A small image diffusion model, trained from scratch.
Training: soap at rate 0.0046, 11100 steps.
Data: trained on photos with spoken descriptions (Open Images, Localized Narratives), 203450 training examples, 7.0 epochs.
Rows from block 4, named by matrix and row number. Each number is 128 + 32 x the weight over its row's rms, rounded and kept within 0 to 255. All counts start at 0. Numbers have three digits each.
# ada: adaLN modulation (shift, scale and gate of each sublayer stacked) (model.blocks.4.ada.weight, 768x192), inputs 0-191
ada.666:119115147126152110113118110063133128108112172099140151144156075081102087080112181133142126136097127113076122094154143103127042154157150149131154090099093136115152074147101112097087082086137201081128107138151164131138090128120129121126143111130167147161083147112156162080125160120159131125160072075103105120132132153135159140097084148103103067136167141141165128134100167077130096126131118108080151083135098146124109080080118097145104168089151166102130170132142111126119129142062172080128098156133199159115150150124089085079128133106092101152151153157180095132128142134098000093
ada.667:131111108099106184195104153061140141102124160133129100132157102121109182138098144105107109145091132167081174185119076172103101110025182135155126156158096128141130155133136124194141107157154146142130132178087127161151140142128076169154137100126139121146097153129177181132130049149078126162135124134168097064165084213112134150153151100132084155110129127172136138088136147133118175098165113104130132143151167034147133118118147134121059091190155153140132159157124129162117142023129113115131119088122159142126102187115104174099129151151105158133154098085182201159100121138126119093
ada.668:144032154144183122099154116107136167156101127091137159155126123141143082116130156117104139114137176068132123103075090074125107111155127122146169094080075194174091140153119155128155114148155146070167079128108139141100062147094161131081144153144105118116123107144161240082069146085106081168123128109092125156125114166159127142129185150094132158151070096215193090119140123079104119179112143139130139127098158105127106090168095189192139115123135140135089127127087151152111141172142095149147112139095176137138130128121076116113130088132055153101129197097138065179138130113112137127
ada.669:130106153134090143117074141131165094165120092138054117121085064154050069106125066105159094214151150168085097140115122104113090142105126140157145171134101112102106086145085116113109106133143127133163150147126093165097117168146191131140107162155166169164177078083126115139168112135123130114124158147135168105101045138148138162113119107147161118118141132113082121169078194120181148074133135118122095144029077133148107120134164172126085157142149148073128118132131095088099099114183153106108115116127175087218177149118128148159201141163115091141115113156164155127098097096110074144
ada.670:141121125163132134101111138147134099088079167176145143103188148091103111132151105111083142098167174153066122120111207121123204083103142143117086125170168155100079140132120034127183149201140166146135146172131124156114130145087132118123152095110075080084154100121118165140117129164122069080083134120129090191136156152109127149132120155070127115137133130151214124111115170126151176135158155112098069094152137146164134140167132119136157175085142088118172099110126143185056181125134213163146157115141134154157117108104122182109110170162074107131108152093206141074143149122099124135
ada.671:169091127163106142091157138067134092142113117162130151101108107116098126165095101085119096120076096134104111155091097113086134072000131117133127118115188148118124097100142043113098089040114160111112155104121122110125154255096113174129137115096133117144151134116148092140138125123115132090097114095104138084111191112062102090133135108100112145083182104099104166150107158081143146123125123137102094103133139098169095128132090125127110109124104151109144114101104092143095155087126144123133103079114109137132102073118110159126107140160098132127151116129092142121150121158135041114
ada.672:112070142142154100152132144178127113077130114178103115103154204112065116148165106123152132158179143170172124087172117132109139091020132123135179151184097133120109102046179199112113120127150161092147150147165103131095099212127144138174156113147121144160067147130110111147080046125131123091140153125131114082110198170094121135107126130174099156148172107140103112198092136107114167079135140077144150076181173148145152101097105140135163124126140139122091128148177155112136137175105160108100100102106142088131099179157141149064082101108127210121144123148115137163132108154131142130
ada.673:093129095142171149154147105140119124132070142027141109116130126094133104160094136149161195155162138168171084154115134117081068059131144133140130163130133114154145105165147143124134138140173079139161206057173082137085107105151150144103125102194130071108136121127167170111126166098127120152107108096178103100113165170036128117142133170206144088118116124030162164117169114156154111198091141126133133138115095112154118079120146116138103150073126098121127081144105173118127115128106157130110125139154186121151132142118101173126072151138094160082161139170087071165148132143075080157
ada.674:160106144176129140112176129151115155181196047107121112146118143154099157149079150137110126170168143140117104143172133135147101081087125109110134155162158104100128148100125123158137089196164134153068136161122121121121164244105109100120101154144120134108127150149073121144082146161082138131119120103208106081095175100130121131103114110087066088097149132119158043130122134163075170134109184171087173116129167120103117131142140111166090124088163110128131113185158049105088071131080099118088155099104085109142132119089124155059112123151082167186108132097122079124100082151093142086
ada.675:131174087112112152138106128199166178164106190099166107100116104099153138062165154143125154110148155127083089162105089125150074176200054139089120133185152157120145162177100141172115138176161166158162136109120147184189137140138138127143142106099132112186142082124109157121165194134138115098138156068088122145159133137176119100111156116141132171144121119067166107176099134120109132153137089102088093209114129191150150099193104081166097109178149136145084155147112088164164133100125134112112150089080164135141090128120117126157178073150140122148193154101145127045110159130159161126
ada.676:140123109160170087105122104147133097154182088123130088103190091128119114157089149153121172105127107183131148129129131123166102129180156089142081182117092182106158078156140087067058108165149125167118125105154063107096205081178113166121114167066132064165190109083134078142099141130118159093129153157119161102095124117118134130097144162110183145116163132141119100073131110147132202129070183159108096131158136106104134118159063119079209108117110084117096113122156106163132143122111180098129102098175077087089113101150121163114146145122146142184110106157176136110161072132066115152
ada.677:155176138120132164153141155124045128124170108074157138121084145133158092131136134118117173161107137124128118103136065119103123095145141103086109122096120171166135077118136100128133116088134135208167156079142093038168144094149132133110142141148124033197126095136170193182135105115168155150093164107087153093153088151178169118127130125116099101092075143080087105137140024127133141165176151072124100144136142173124104127169163152096158118143105090110080095137145070099089161146106149173113205138138171119102170161154135147133196088133144109137083120153156163134094127090153123103
ada.678:102147075133147082136112108161106141150147155098128137171134158130117138157111099110139167150056150155104089130103095125129156204121104113081107126133171125151175140128165203170126142136154152181091164142143124060128151173143205136070192113138153140148172095100151117189161145119137173180090126194136096100180094143190075152110145104159134137147138089152089020052142104150119101110141170143095130125134114125136112075107130123100141074142100095062109114126084100124136088130142168140091149075095118136137186132130096178177110108121088105149141111099104077124148085070125145095
ada.679:159104142169165108143119150121181068129158093129122144127135170164120175140188132111107100145115113111146126121145085115101159093116153082134170118085076182122129094112107136086104056126084129036077067118124099125100172116117192116136174126136130203121145102147127127206105140131116156097135126102078124109112185094131098118150098131134134172182106204102120087121110132129131173159133116144155120098144104163144145132087041132101149147168113166109134149103190122130112159129104056148171105172149043142115082146136075066112120194075170123065154130112123121139093078098109122141
ada.680:105136173129080143157129140119133145092075134191129055146107105167206119129163149111094155124114139144094115152144113184125131134142122130089150145109098204173105162140077177192088087166164149085134075117122170115123104113141066088084124124119151115180069110144141069144134104088122132095106092184192134112201137115169152076100104105115123148171140148130073117132118174117156149079155138097184146120135094143110103139086147164139121169150148158152137197112160069183116100097118157098111154138118107122111142117072133144146098169140061189181098097153118054158105140096135168160
ada.681:099164096119145124141048154112071111132082140151105122134150098131143130124108092105148145126104157064123137151130129080096162139139094172124119147122200128121135123130143119146194097144055097124149107153117148194163140134168107128090114183131100192138126133173143143113160092130201156153163110195099113141108086130179103124114084090153085135151167127148121144157200140125100130162089133131141144144090152139047119175135145125112124149093143080129170132132175107121150090152081153102097072136145091109140147092139178165137160122149139136142174141119107159147136192117138255144
ada.682:127105132037143129106139090157067148137098101170174201135099080145148095115165090117195092131197113150139135153136154118120124110149111124119123128151168117121128078101219116167123141147088126089154163087175098127122132206070141131118175052107114110097112134172104102155060111140136149122133129109131153087125157148141040103128122091116146101104082096111181133072183162137205139167112159166109103094156113106136112138124146139139145110161157101124152162119105145145097116157125173148185110106138129120151151141128170120166127105171113206167046200122124105108098169150173149114
ada.683:166146108097127144121138141137134115149091154128160178148103106116076132054154164087159150078116156164083132173065132088152099113074143146174070157105120078139109116118093145115104129165137124101172129101093072137114161205160138137132144138112151089167066148132132143089145164108121103142100122135124125118104123111125061142172134152141112089169101092121180134098163099119115159114104124094152092094154141110127106051066059104132174167101094196115191122141056155147151087179151152068157070165123199188155080108129141123131106151190121094088108082097110107114104104111108149181
ada.684:156122113148156135055116191114112167124057133131055091146115135111178159074112109162154111138124144163215076140132162153117123101082070121100149114176101139108117171169061130145093081137122138118132156090055117178127126137120105084095111123080131137127089161084119119146144065146159126122138092100179144138098137125172168115110193096130101144112186164117126133117169066135083079139112133141073110086129110164070123161136125107126122147171176215084110106088114169135060087165163140109137149188120140085132129149128095150136078132143140144083130137192118124083155174099105111103
ada.685:109115160108153091095181171111123088141155163153160157118150172113118098117083149110157125144124141174118152155122127124126109031105146142169167126171085162102089091140122168069113130189133085104119127096115055097111133155071097116102126130130161122091105111100179068203118107156141177048143167166138156167086058173117109110108172137206190143132164177091104112143165122126148112159075170149159122135138179114164117131158110131113198132125156104118112152140148113149124133149156103171164140177090140131136110067122152098080129172187093093171104118155097144112062070107127123130
ada.686:137146090109140099109114127160092123128102080114112206084090141147119143106113079124189084094130128059096165191145105156088107109134114163080125127123077195149103112139114113118192123151153090137129133117118159141101165062099173149134157051154195081137197148135146092136090134176082136145082083123128094116091146136117112112140103131104196173157114175129166074123167138149195105125140130102090160174127159110160135121191125083142099142082135145112124131116107099074112134128110180195161188127134131118127058153069148177121068097148101160137124116076172122129138152135168091155
ada.687:124123093163161085153110168149129133177135143110156086147123130121112115049161103129131175146155146115170083102174124138130195073088109135093160105073172049175180078102128111149211131104122120160077135136118149109107103140113116101143160125095019121148127069139189088186149114137122070124126102175171151100147118111157090124176148132163127176120122135152111114150088141101113099081114150147136144095087141180133141109124116172102097144129162124092124103134160132148102117082179170082170072084127167120158164142109154062142128167110096099148207142091122157190123160164095102119
ada.688:083082107108086142151201075067137139170137110144093176151163055160127102130090158141093057135122116141116161143164141139134132057237145142100152141103158148105072155119052185180124094167145124120133128084100137121167086121126155123127176123134079131105150109087138171163143125124085111090094180139069131129153106108120168137137147103177150110159208172077216137125088116128097100100190164158109155128169098125142134120116100140102116125125115120157183184160088139117112135130094148094149176123128151147143155116173073126150115154090079130127117135162130105153178103109099169149
ada.689:107160109118142123138179102124087112095197116110130107142154117086112094140118182098099134158173183191150166146101131101164111186118100192139130116120085150125141117103123157183166162123112133181141118128130136145153084109099131132119124139127122141153093128175154175127070123080172023168100150141097164104084133137199169151126090151151086173169107206127101128139108076118163132169123156104158174147103127139136121055130143173114097097166104133088122104149165097142088068100227135131110157056108148141054123108126094124132166130121067153159107163118160086118137141074115103165
ada.690:132084124060110087092152113136067160097174102109202154103167160186140150138104130114124093108128153094096073140145174087109097133032124106111100134146100152126174137078150109163109112191139070136109130141119124117132157139143160160167112084144120149096055162108099138142124124113109121119116153091130088130096114105112125094176091104111142092133110083150129102106181087182118169140123142101155174180140096122136114117176116105144149138111140153184123186159098131181044157126145087126183132113143099162174207160082169146096191117098105147120091115125140126164151111106115242139
ada.691:158110126124153186129128110063161145091146139117112088066174170112159160135167135104113146123077182120124143158145079186145154074108111097165130098153124140123110121134072116119112087104158121140153099052104094079130134023179117126129111132050116090115129082160130211120123107086105131141149133136077160145097111149135094121095169163181095135167179138133154089116133193121148102151137111118140177089128095071142137092127097095118176181126070073143139085116080083172117113147131144168116116129156115122063107143145140174119133201116107165141167125091128157105032115139143103133
ada.692:113154159176125125099055114098124108137113142162134109095099131128116096095140150131166103148109163132178143205147117138077197083154144105162106129143143160131108109155120177067132143078114153144087133078118169138145139226087155127165060088100147172147152113102063122152189069156060142115166132167202091127141184123164113112109118128140102179112203090086107161053132143095099083130148086119114155098177151123145071126150114087154146150113108125165097102116189094145110080102199111142122147129135121092102139099130153122104128141133157078122157149154074123161112129129095113077
ada.693:129151143120119116127163109102150140182142153184096190090108164127144180198028158180114165132080073149108111125068119122173132168084178118153125102175134118116121150090134131129206143144121068153107124121082107085085148176098084165125129131101130101169159174091121130137110165105155142156141133191159166073122167115040138139082087115123149125061141129111131141164124128141121103085078104122154138155175117087164132113103132073131068123168156139128070130134108104085099155117100175150176105161154114124116090139094117133074106193112134125112088132099152159194142107105142066122
ada.694:163130101084084111092080142107111211165113136204068092127103123176145192125097118221131125115134101191107133169142144135128127152060119034110108111138129135091157130086146100133161117095179097160177104122112149142154102141119141159136137167093193134080128131159130131163133120161180099140119147152115126150174116128116087190162123086175089122082084112132130038137053160167127115094109118125148097090169143172119125141085123110091146147094151134157128102186152158120117108132095134085117115064128079102111144144116133096148173127100096136141091150074107163115126209170147140099
ada.695:087080127129114118118151106100084160116132105109128142119105093126045167100148185147099108175149151164067123107175135112093108058152132165068148111127149123099132129157153105131111120150155171143191108115075098152141141247146152167121113167087116089107111102087175113110110173139094102151095145067154140189136149222124162130167084140142143111154108114149184116133119160107123120166090080163135108115075144155122088151205121143114098133126126103122136151133083080103115154109129128081075052141145117138122075105107086115076121188172171140104102174146121104159175095093115129090
ada.696:127168146099128201117154143202094123106099147122131086166130090146125148109160190121146046130196114091136129131133061131143066146161122205140160159115107118077152185115090129159103108166162124090123117156150115169142071228138125131111126145134094142129131096171163106120109137105141111169179117189099108123129102122183175181133090132183058120126123119095157152083183119092113089147144124178100125107181101151118167179151163154142128126112072090070128138088120123125118128169173098089113171158117199144157116106135080131104098126141075137122092137094119122089096128147164187130
ada.697:163157129115182153050164079126105127109122121188169129114079074116119114124095058120126099123110116213131089086152171093121114112068113163105084130072147153133097127133125183126095137173106123194183093069143123168101188173180095107106174180142122118109170186121106162151132128165107114133132160095171112143160144098138130192169122137141092152122151070126117031143178145139119160117137123167102136174118173077105097070152107130101088168128192109085153130090152126106106105128109135131171101157128166136099134104145105134079105134159107064149123073167110161135138160160150129140
ada.698:139142139129140110131139164151124100159112115153138147129133157141152180160159145100141117130115140117103133093121130149075115128128103078179103151113164131108124100132120080127114179159093174164155094106102181171154107151152050152148103133087194093179133160149134139157044046191139116163084137077122115136115168059112164111138181114132096119105133117137153215089101154124165188088189067141087119142094120116153155105144119153123069139128136083134149085170189125115157192094139165089160134109069140148117115061122114143125152107083132139078201162116111157096133145073079067129
ada.699:109174143101131101147096127110107160133147095175100110145139107101098041075189161123109132174087151110065153114098149138138124105185122089087124103117152116093197112136136130103187143078146154111120174164166174158056170152163129171040085097127108130152121099115104116123138118134092104123177165111132135133148148102083101118114156179185108144151106143120130156116111131066129208110131158159101102110148113117153136130172166091146173086117084153071102149076146075142123150138097127144169065151126061116086106108176131194194184113072148139192082121130105132127109147125111105100
ada.700:132135123170078117139148223133140111169040125088186169124146115142095173139135126116073086091162105141100123163132109142082150093187171134115120144108184161143149149114105083114134144145118171085148142090130136127145063148134153181104161117174091155099150131106152137111093130120145135156093140093063113149221056085157107077097117118124161127100152093071151135134122107106097120128138142089153150161129146028135124113186094163169121121173112119138141184158136099145117120121118105161141165133085164166094135138104108110147086121173073130069199095167138115149098151082077073125
ada.701:126131133174111185063104082139130100132213150072088159080117105159131128188173122136113127181132154105091151092128124119122147160129141155108105141070057073150149121132172117101095138148112051127103036139132079135181092102158161144197129155151117127077150136107118064148114170133126131079123156132115100165133122132140110110131111098116164203185117102159126165176130186164098161147115093069132134098090183188131115086138110134140104121159130137094076142151141141112172160123160136152079123138174124087070161140125136075095151080074139128154138079090088166183101148142143118137
ada.702:093106154161067142114151131121209091126098098094165116110151104156141120127147120091115121129115061074120088170142105166142101188097153178156141117106137146124081157072085056141067069093135103084135113170135144173144094046140096077129204154139152119154157089173162161163145102085143155155127096098104123113125104110139185124129111138077158118149152128111130103134127073196077128183124184146154209096142165139101108092142106104127114142144091092132120126056120161110137101149110061122169118131152117150163093204117134121094155138139146157127131103102167167174077110122135122072
ada.703:110142117159140139106112114110072080139094136052099073096159105133077063137092118075137096134108166165124115160127107090190087155141043115100148147150124187142158129106157104087147128114108125028110182155120135149159186097121126143130111122134132119086130156084139125094062097150131076140122144119042106093123128151135168092094075149103113145166127113108124112132170077159060159117139120085134123179109109139098093118121147142164100138148160099118129199133175123113135176143077085143101155119152113151125093129120139162174077127106134145122118203065090103127115148128156228177
ada.704:138111145124073179112152082158158133152118133125181108111190153054138140092151056128145168114135133187097139158190113120173117076227101150149161161119168099162158182206147119146102185187166184133105182134154153139079153093108176155132178124081115140137100119155166138133151117159125159135127102111162127199109165138170115122139142100109133161114153170158132161139069094144124117154166086160138115147135139085111126144099132183107143117138122087122107117159145161124110057138161157157143110116129154131114200128133098141140163169157103142116158172143117138073104146087105233083
ada.705:156139178191109146141091118166140093164085072119132153107101190149113136118095196127111165154132070118156182151137166086108138166177131145116149169138075150095105197166181090126121142077153136162173132162117167167122164105122120104153103163170157177090114143123074153150176088143138131109101118105116100172140098129123069178082122130107077156108142140062209102086120089101149133127131098132106170102167075109186134145171167145081126142157145113130105077172155100060132126092062167145116136090107118167175107151111110117118143112119130118112162126117156182147113068181095081173
ada.706:120079087156147153135171193114144124140115138135106188125077138166141119094153149151151152089152071050133163066113165084176138096124101167149114099107090167110175100140082108153152121160159172121081186128133105145117145134089097086135151104120162124181167102147033126182113100106140130089114111093144144155126121107143116104196193172124110101114080138051162086158075107075053105128117127112095132130113155110116112148148084152164181124077164137109096062130132142118118100127100109118118171110164160052095070125108152128124082098150081085136151109143106103079111142088115116100
ada.707:172117069154121037135166105110104100144132089078137137085175153177144121143126142096107108136147113124118132144179131138155110129174127163154133079122122141128146177151090136181139144066040134064137068117134114146081178203151112124140173178120088141065077113095149073084121144044155181105113135147099135170161177146113123141125142193096069154121148095152178135094144073124172141119167071171072129138127143106100078077117129150072095106146176147167078130093128101087128129159166159176142147121173076144129108140150172100121140106169137132111143114101154138147141116153119110136
ada.708:154182152142174170144123078106102106127097148105095048146153069145128068150177199131105140181074126141086130125132077113070123137108135114147087112167133097086139153175085098148133190143058127113195087118171105157108099082134160136129120140175158189097095161129111172032106150131152097129093125126110112188116098149077153126096142157151082057164110137106142095126104178096083096147168113153161157148108068127127116103132152117173093131185128076113177137129144121120151135125134132138067140134206156077108133177116135174140126145172134095119150147129135104101154114093111157168
ada.709:104158092087153099164110074148139175099091146147143101170089136051166134094124118120118146126170110090083115170154095113157136207081125146101159127082112142164191185149183132174071072123130149126078127156130131125112168019118157093113150084098175134170145208101111134131091188091098134134102126130126143161129102128120104168110163141129150117111127120104122144115141122128114081202114087113150171067143145115115189107164136210112124122146159157153172124111156097164102150126129121157103156146095173101097074177141074118085119115065135133093177129148127120083130167074139112103
ada.710:106106105130137103162169171185091138125089069140110149103178130081112086054129140135106135156155154144120170088131167059208135089134100163088127137104124216178112132072121185092094153165133154083095107106165126137151187132153101120117124128134112090142127132146174124144092106137088149129109145104165111149111117168110192150147128162173109135139128107127148120142182102185023100131093117223143139123123242165099110155093150131077149118180118163107097128155165117110130178127144138119145095132107109165110141107174157122163125110179119118127118096058108124132120106142168166110
ada.711:131123123138139107104095134112142087076115123071112036095118145112055182124150161102116149137103107092138143064075155140103097107226123150190124121104136127137138161139105059116182151105119111112149143140168127116105100101107169152092119132120130100116134081217147173110119105116122128150096173106060104148119160158138151168133153146117149070142142190116049146114148082107116099109137143148078125214065127086141144156133130061163182151084161101166119125143103119157134103107075173154183164108129111144187108138106112087180145146145113091138137149150126121099180068148140094097
ada.712:090118136137104139114186127168119083153126097143095138113164134124153113067102108082167142165122190168100174156113132084132137130182179218166134140110156104113111180135153109104182096131120118115076173139139170180183107163117190135136146150090123137099144108082133193117145150148174116113130127202094189064151180151129078118152112096153127149121144151098124151158148126108174119175114156179129121072107096065102191156156121153131158140166128130141114119099115124152131118103109077108095088150128132128101136065203124097114090091130124158076127161100088115134105093104064232119
ada.713:108144069107081137045073117107118106143161121111104187106096132100130157142094117081165085115107147106085136143152115143114136118069127157157115106149156113157070175117112102092073115113125089130085145145087174142106104112149129105161083144120108112089092120124073131066151056109129069153166145147089142103141146149089136105185141148115141147117131066124108161117158170151140114103145125078177130127157138172108104122126121158082162102109147093172221146135145096081158159094170111124171111160139106133230125110186142165090159114193118128221159084091150143168143132094081088121
ada.714:092089131100089157060159173172127162151153116132076152122119107109166133119127146175133170118121019078181119122094147130119140153088161102147167151108129145105153136092124073167118106061093126133170134106103208123098071132140129123101133142148117158120122118127083149141116086134161074073141110111168143106120124096155102093093116089169155121071148133088154104122135145126162128177116136136134132144077109173180134152125109113119131145147103168121109200103116128055185111173151112126080093105110129173065123116160155124124102123139169080130122129103048105042172184059095062109
ada.715:151118091105081132157137117160127135195179150135121173171082105103141097110121085159108164163103102112183134163135114094108131164144170155124173104195133130077098145116172151155077139140128170120137177154107146085128136134136121198114181145185178078115165144192145124122139130113071095148098107146150063142170121134178084148154156112139133108128090101098121125076117174175116105118102213109139172085131076162094168133144169112138171147166182103172130140119103113102137163046130132126103138159151122151095056135090070094062115067197158149184143121159131148151146098143143118129
ada.716:166178141107221108113157074084119052120164134136103164095131130125154154096126096166078087125160116112107202128122121122231157097117171123118148070126141134123151134073125074098173095137140134161130173075115148139115121151144148139101132091168107102117105119145089125097126138142140094142139060134111114100083155098130137114109148085102125168126131113086084139098124115105103118125136067114196158132156158115049127182069137085164112144096108090148111108114156115137196113152176212095108132098070147077142093073080115110156139091083075109146110181138118134109196127129145138095
ada.717:098172103166190176143104124086175142155123114114118096187131121139131141141127095177136143127146068138134173186119130165110145175093079121157137092144150155132146164137080121123108188110089139156116176119144148133123178123121148150200126136180099109149155183139187085183097075085074163133144065155183124115112147163171185117161118194090217150119183137179135127184171136117160127153143143140128164082177173178077122164116131132109163143160094146126147125143162134121112144141142147099111176105096104096146146106095100149117114115149177096161161152106095165124107155165103167031
ada.718:109114110115131159120112158115116128147159159177114095182161094196101113080092090114148122152149114144109140091148115126122101163156154158129086155114089187121090134149100200121145129075099164146073123141090098179148103135152112132135123133111167152112130133128086083060126119056127211098135102119104136109129133114169143131137125118146110059166098099072132106167035130152141153100176096097114163108158217142118140120145094062151121134178159089134113121147118068102086142167180158150130115131059096100078089125083166132110110132130162094085113130116098085114172074049152061145
ada.719:131096170100168155119083154127134112132121153160110139088155153193173130131129196136094122161119151144135138152073107143106122158000106161098112159142109178143106123139118102059119082107118133111144068141127136170134137132117122110134108091146101111189163160130117102118169133108169183139128121107107081140187196135143075110145090104120109159055110081145110135142182098143070126118109129156141071120132087101095161106124049172145159120091129114148111130147088115110140107152125130045099132098145144136125125063123099119148110116205089114105115118131115200134095125170106086143
ada.720:137142140061177146124180100106150132085127128122142088159096080135102147116158083124150131130157156109155171152133113154177126165083146162107101164106118127128126076132064177108138132164140139069197075106104076149133088204093145078068130126192150129188090151186076102105080134104119128098141104077073187141141133175176127113153220107155212113121119094132140140108103159143099144102110113117139146143148119130144158078082124099096184145070166114088171148105097150136117099169158118165109063140134160149152108112128177138132148082080128070106103136073121135106106147158133159146
ada.721:118163107142072113144091146144124148135175113101079129183107144149087087091123131142145117119117141124155137183057103134176103188102136119051139154163080155163155161174112119142165123166178142107105181147132116170121127127095106073157083140189147167144151011161113107061071101099166112099056119106109089085145149151098100169109110139127096155151150128136128119107098071137080208166179109105135160093117139123072199089106131185130150147123095153120132120186154109141122133120126179113090172137129149161131162138118118143134159164119122182159122120122142146106115180131179195121
ada.722:127114110163099160158134176125130123153104143108140136135106143134142076117135171154115115111103121114141123036161119178099147198089097102150149124190106132205188159153081126186099166095126086096107099160128131072129148057141129096098128137115179046110114104195099209101136118117131157091156148130107133145146129047196137148106183137072127106164150149125086133156181116094156161130139140163154129136155093109073124099171132138157130124200119138106140144113135167090177130106188162136091156147103091109180133052162124109134088132093085121118107172111175143155187157124113096125
ada.723:080113086126152131154113113073140115097145196142171082186177152109143118141126181118112093104085107180085091110145106134136145176075121115077133182132150152089080124153116127112119148118108131169173123099119164134104124183114138229124095110135089134107105153121127148147168084148131118122083095143148120137113073195051161121148120096150143086119092086159120136056139087175164128129171077116190126078148105129130121156142144108152141125125177156154105160137142172193100126181197161172174054121114065142197123122097143086129158134123146095084100157200119102140125152124126142109
ada.724:077187195141116133136125229136138126140097152096105099178121150119142089171079117186192148111145164121133081147165101103156131222021105065145162160173136071117128179107139123151162130110176122154151115170097122178136085128161189115091087146162111093148072111107133147121142117170117093135129112093128171117100096067126140191169130122146073096109112130113094139134135121136189105212134146152144117142099168122138141175115107182139138141160148150135114154130119141183144103106126110147151065115145125095149145119122129097139115184122143199135067135114136154133084159101124163149
ada.725:080149124098104109149138168100144116123104146150119094156183105189170147094105085125108057110057173170155132108120091125114130191100145093138111117128076086089185146135132140193107158089087134153191133120102141071099123072152108122136119149086154122111140165056136161128116131105117137131173187119131067140086093094160167154163146145137139156178086142160151132090160175123157110080154119125164136084148143134133133128172125110124121128173129111173167117095105084135116105096157164121058124106117216118129147121115097154174112086064166122107163086179109202121071080195112136170
ada.726:127138096023145124166121157099197132134147204083115138172098141137125109156119105168096150068136129148138178151099090103195150097120126129169135140145126223179105061129157161154104156164126129142110113098142128193109158166166153079159111104150128107153113124153143152134158136137130107163111108166197147120141078088141116123124150100071110138078181095134090156108120122159131087094152078138135130072156129115135120095084167136174143095153136149101141106135140144181094106117138112127093113193122158086109253165069112097156157147155133104103084145154088184132141134102108096151
ada.727:149122154157097113184129162116134151122118187098138127132102200156105109113116104146074114101118124086128158164073129109178151152044137176161149209138092100130111119142140105092139182133078132138110104111159089203175128118153123126145103144051168091151121100114175069147042138064127055085181132169106112136123171168083162094125118121096153174132151160147069085153155109164111124147143150140126102107096132147153114131163143142154166128085153104126086130094089141123119121073180036118102140113145102150119165127181156121089166090120113114143139141172125173180159136072146166130
ada.728:097134128088154140147131212101154131086168156146115129120138187182136125061171203171100074113149050141129132167139136100161108205099113118137151100085148114140102099142158201155148131085109173115148082106121115159080117113168107119096113127121133088111091082143093168131163139089162076115153113113144180117207085094182110164114090149150102163130138150109151124145146118153111092079091140091144163131105195138136100167159175126118147131177125110135124192098084157102156093137106118188127141113174148085167168135143130131112180084152093121111085114126151068137193163174083141158
ada.729:092142129091072101073091143169140134087132140162107092069064092159134110109093161111122132136141105089159113081099075120159163125142193124134158144061092208104132119126168175102099126174146165160129169093164055076111076152113123098157100122122132134094122137178123113084156153110107071179132083123154191079108118162103128111110140128129158126075098099124119099112159167136145137131097102131137113118093140156156184183099115126067120161184110156118153178105105123155158055145083182106166154092184083079108125095142134084123131121145122140130129192152154192072101115161173099129
ada.730:133115140121153152161135123097171148115188175145115174132171093132154136116175126129119102138093110101173103171169123105140133185170122095164080181123108089092098129107096223128119087167121185111089078178134103095176119095089081171191130127143080144141147159123143133118106157139153154147125124223145092156152150139139119117152123124117139175097122124129174080124144175102146167084172128172070160111159120149138124146127149136068120169116167152142119115107120146184201150116097113148119161107131160115125167062109118163190152152185092079154086102133193129126219147117137060101
ada.731:171108146128121107060102163109137126095198140146117130123126143149144072122064143120137123091130163121151103142014147173093128104117060175160145148136124165120089122123095098117125150089098130131181166110138156115132105144145139104187107162077111123164099107133093151090116078129090131150076126159147080107138096118157205125125145104144102118113131144094101194121102125165181094149105120079161058163162155106101143132089152172103099131135148132125117115057134111114079123099095194163158172172194085129146146083142168100170090115135178091074168151063103067174122136176126115099
ada.732:122151137114108143160138109121131136086075120149098145149100125082097183140115100107124127153153138119168165153138116041140151087182139183193182098151167150151193142149137104135126111146096133067133136114117150127152159160158119119118121122163117158127114156098160143161079156127136143119157190047059179159208118141182066170140132142098129091122125143140161147128099155102075119137175151163126065101159132157117174140096068156120168207117103113115105120149134185172155123201089089089137146102135147173140094174174120143129144109175116139122134109100072169227129116108094162145
ada.733:087113082096193099095156138094111093127159108127165157144093141127097214132135123181148121084122113136168118186157082153182093104081117159102189140090093073133139154140097088074096140099089132081136136136132107137163201131074115112166107093140149046114117127096117119139139119148150141132104127109111120110108097123089111110141195134098132163101122126125101103135114148129090174113098132134153112064109135081091142070164103085161085084056112104130121104150094147137115153136101107061155124128134146049088087189197165115084116089116163155150127122070176091079104068131094157164
ada.734:129143136147182200101130099097139156057129116127124104127144123089087076157097124168118185158130102145145078156164076144146135128206154056098137100137127141112142158104101087124157163189154085159154154138133145070196127153114168109159127108091073092139150110168116123115104108138146133131116088039080134149123113109090212148166144102068055173216139124093158112123133054112123150151137156162142142123093133143088100154076113084109121140075117082140107104101102151085108086179110149113117169127124151130113150123118163126098100120118129091160146152090139128156110122161063147053
ada.735:161076121127151208111110175150150164103148158144135188107147166109127143167171166198106113144032133112153094104136148140139153150167124127104174142131120175099091150113108130084065089153151098177180132115167221122118150087089114102141151177062121090111109067108147093158139095078082141105151094157151186086186133093137140099108147107086115131096133116159188118145094096147095162098163146122161111135102143153161113115104143139078131137143123126161114137090169183169157152142137148127126124095151134138125132172080174172135143131130121214096156138094091089103067168119095194121
ada.736:159167131098087083147148201115161156131104134076036131112154154140099142152143105178101164123156060126183113153134157171120197006130132116172158119065157082114084112111150174143197145158181135153136169139149149163128123072158130139117130162137065122152129124138157123160109121129136142137157117116154069146099103135130128170156121154145102143137110158126127103145060144133089111141149101152113139151204149096163130101137110100052072152153126082154075149139110110123131122171172150141141102084106124071137138067138145127157171127075134119096085181140127165123105054104160122157
ada.737:062152133138098158142120087114135149097110139142145154092111151122118112113133122095129140133146114081161151147179081159145123151245184121091196096100142079103141130117128122150190112119147114090129141069113107084161115124144177143155128066092078175107097118106140130147100100173089162160110171088072145143171092101143108069084113164146119152132131163144145075094107125129146143129168191166159167151119106139091138171063194117092113060103101116125167120190090156113057070110062154110154142120148150125119139157109103155096180130170175126091122089099109076177119094104144108099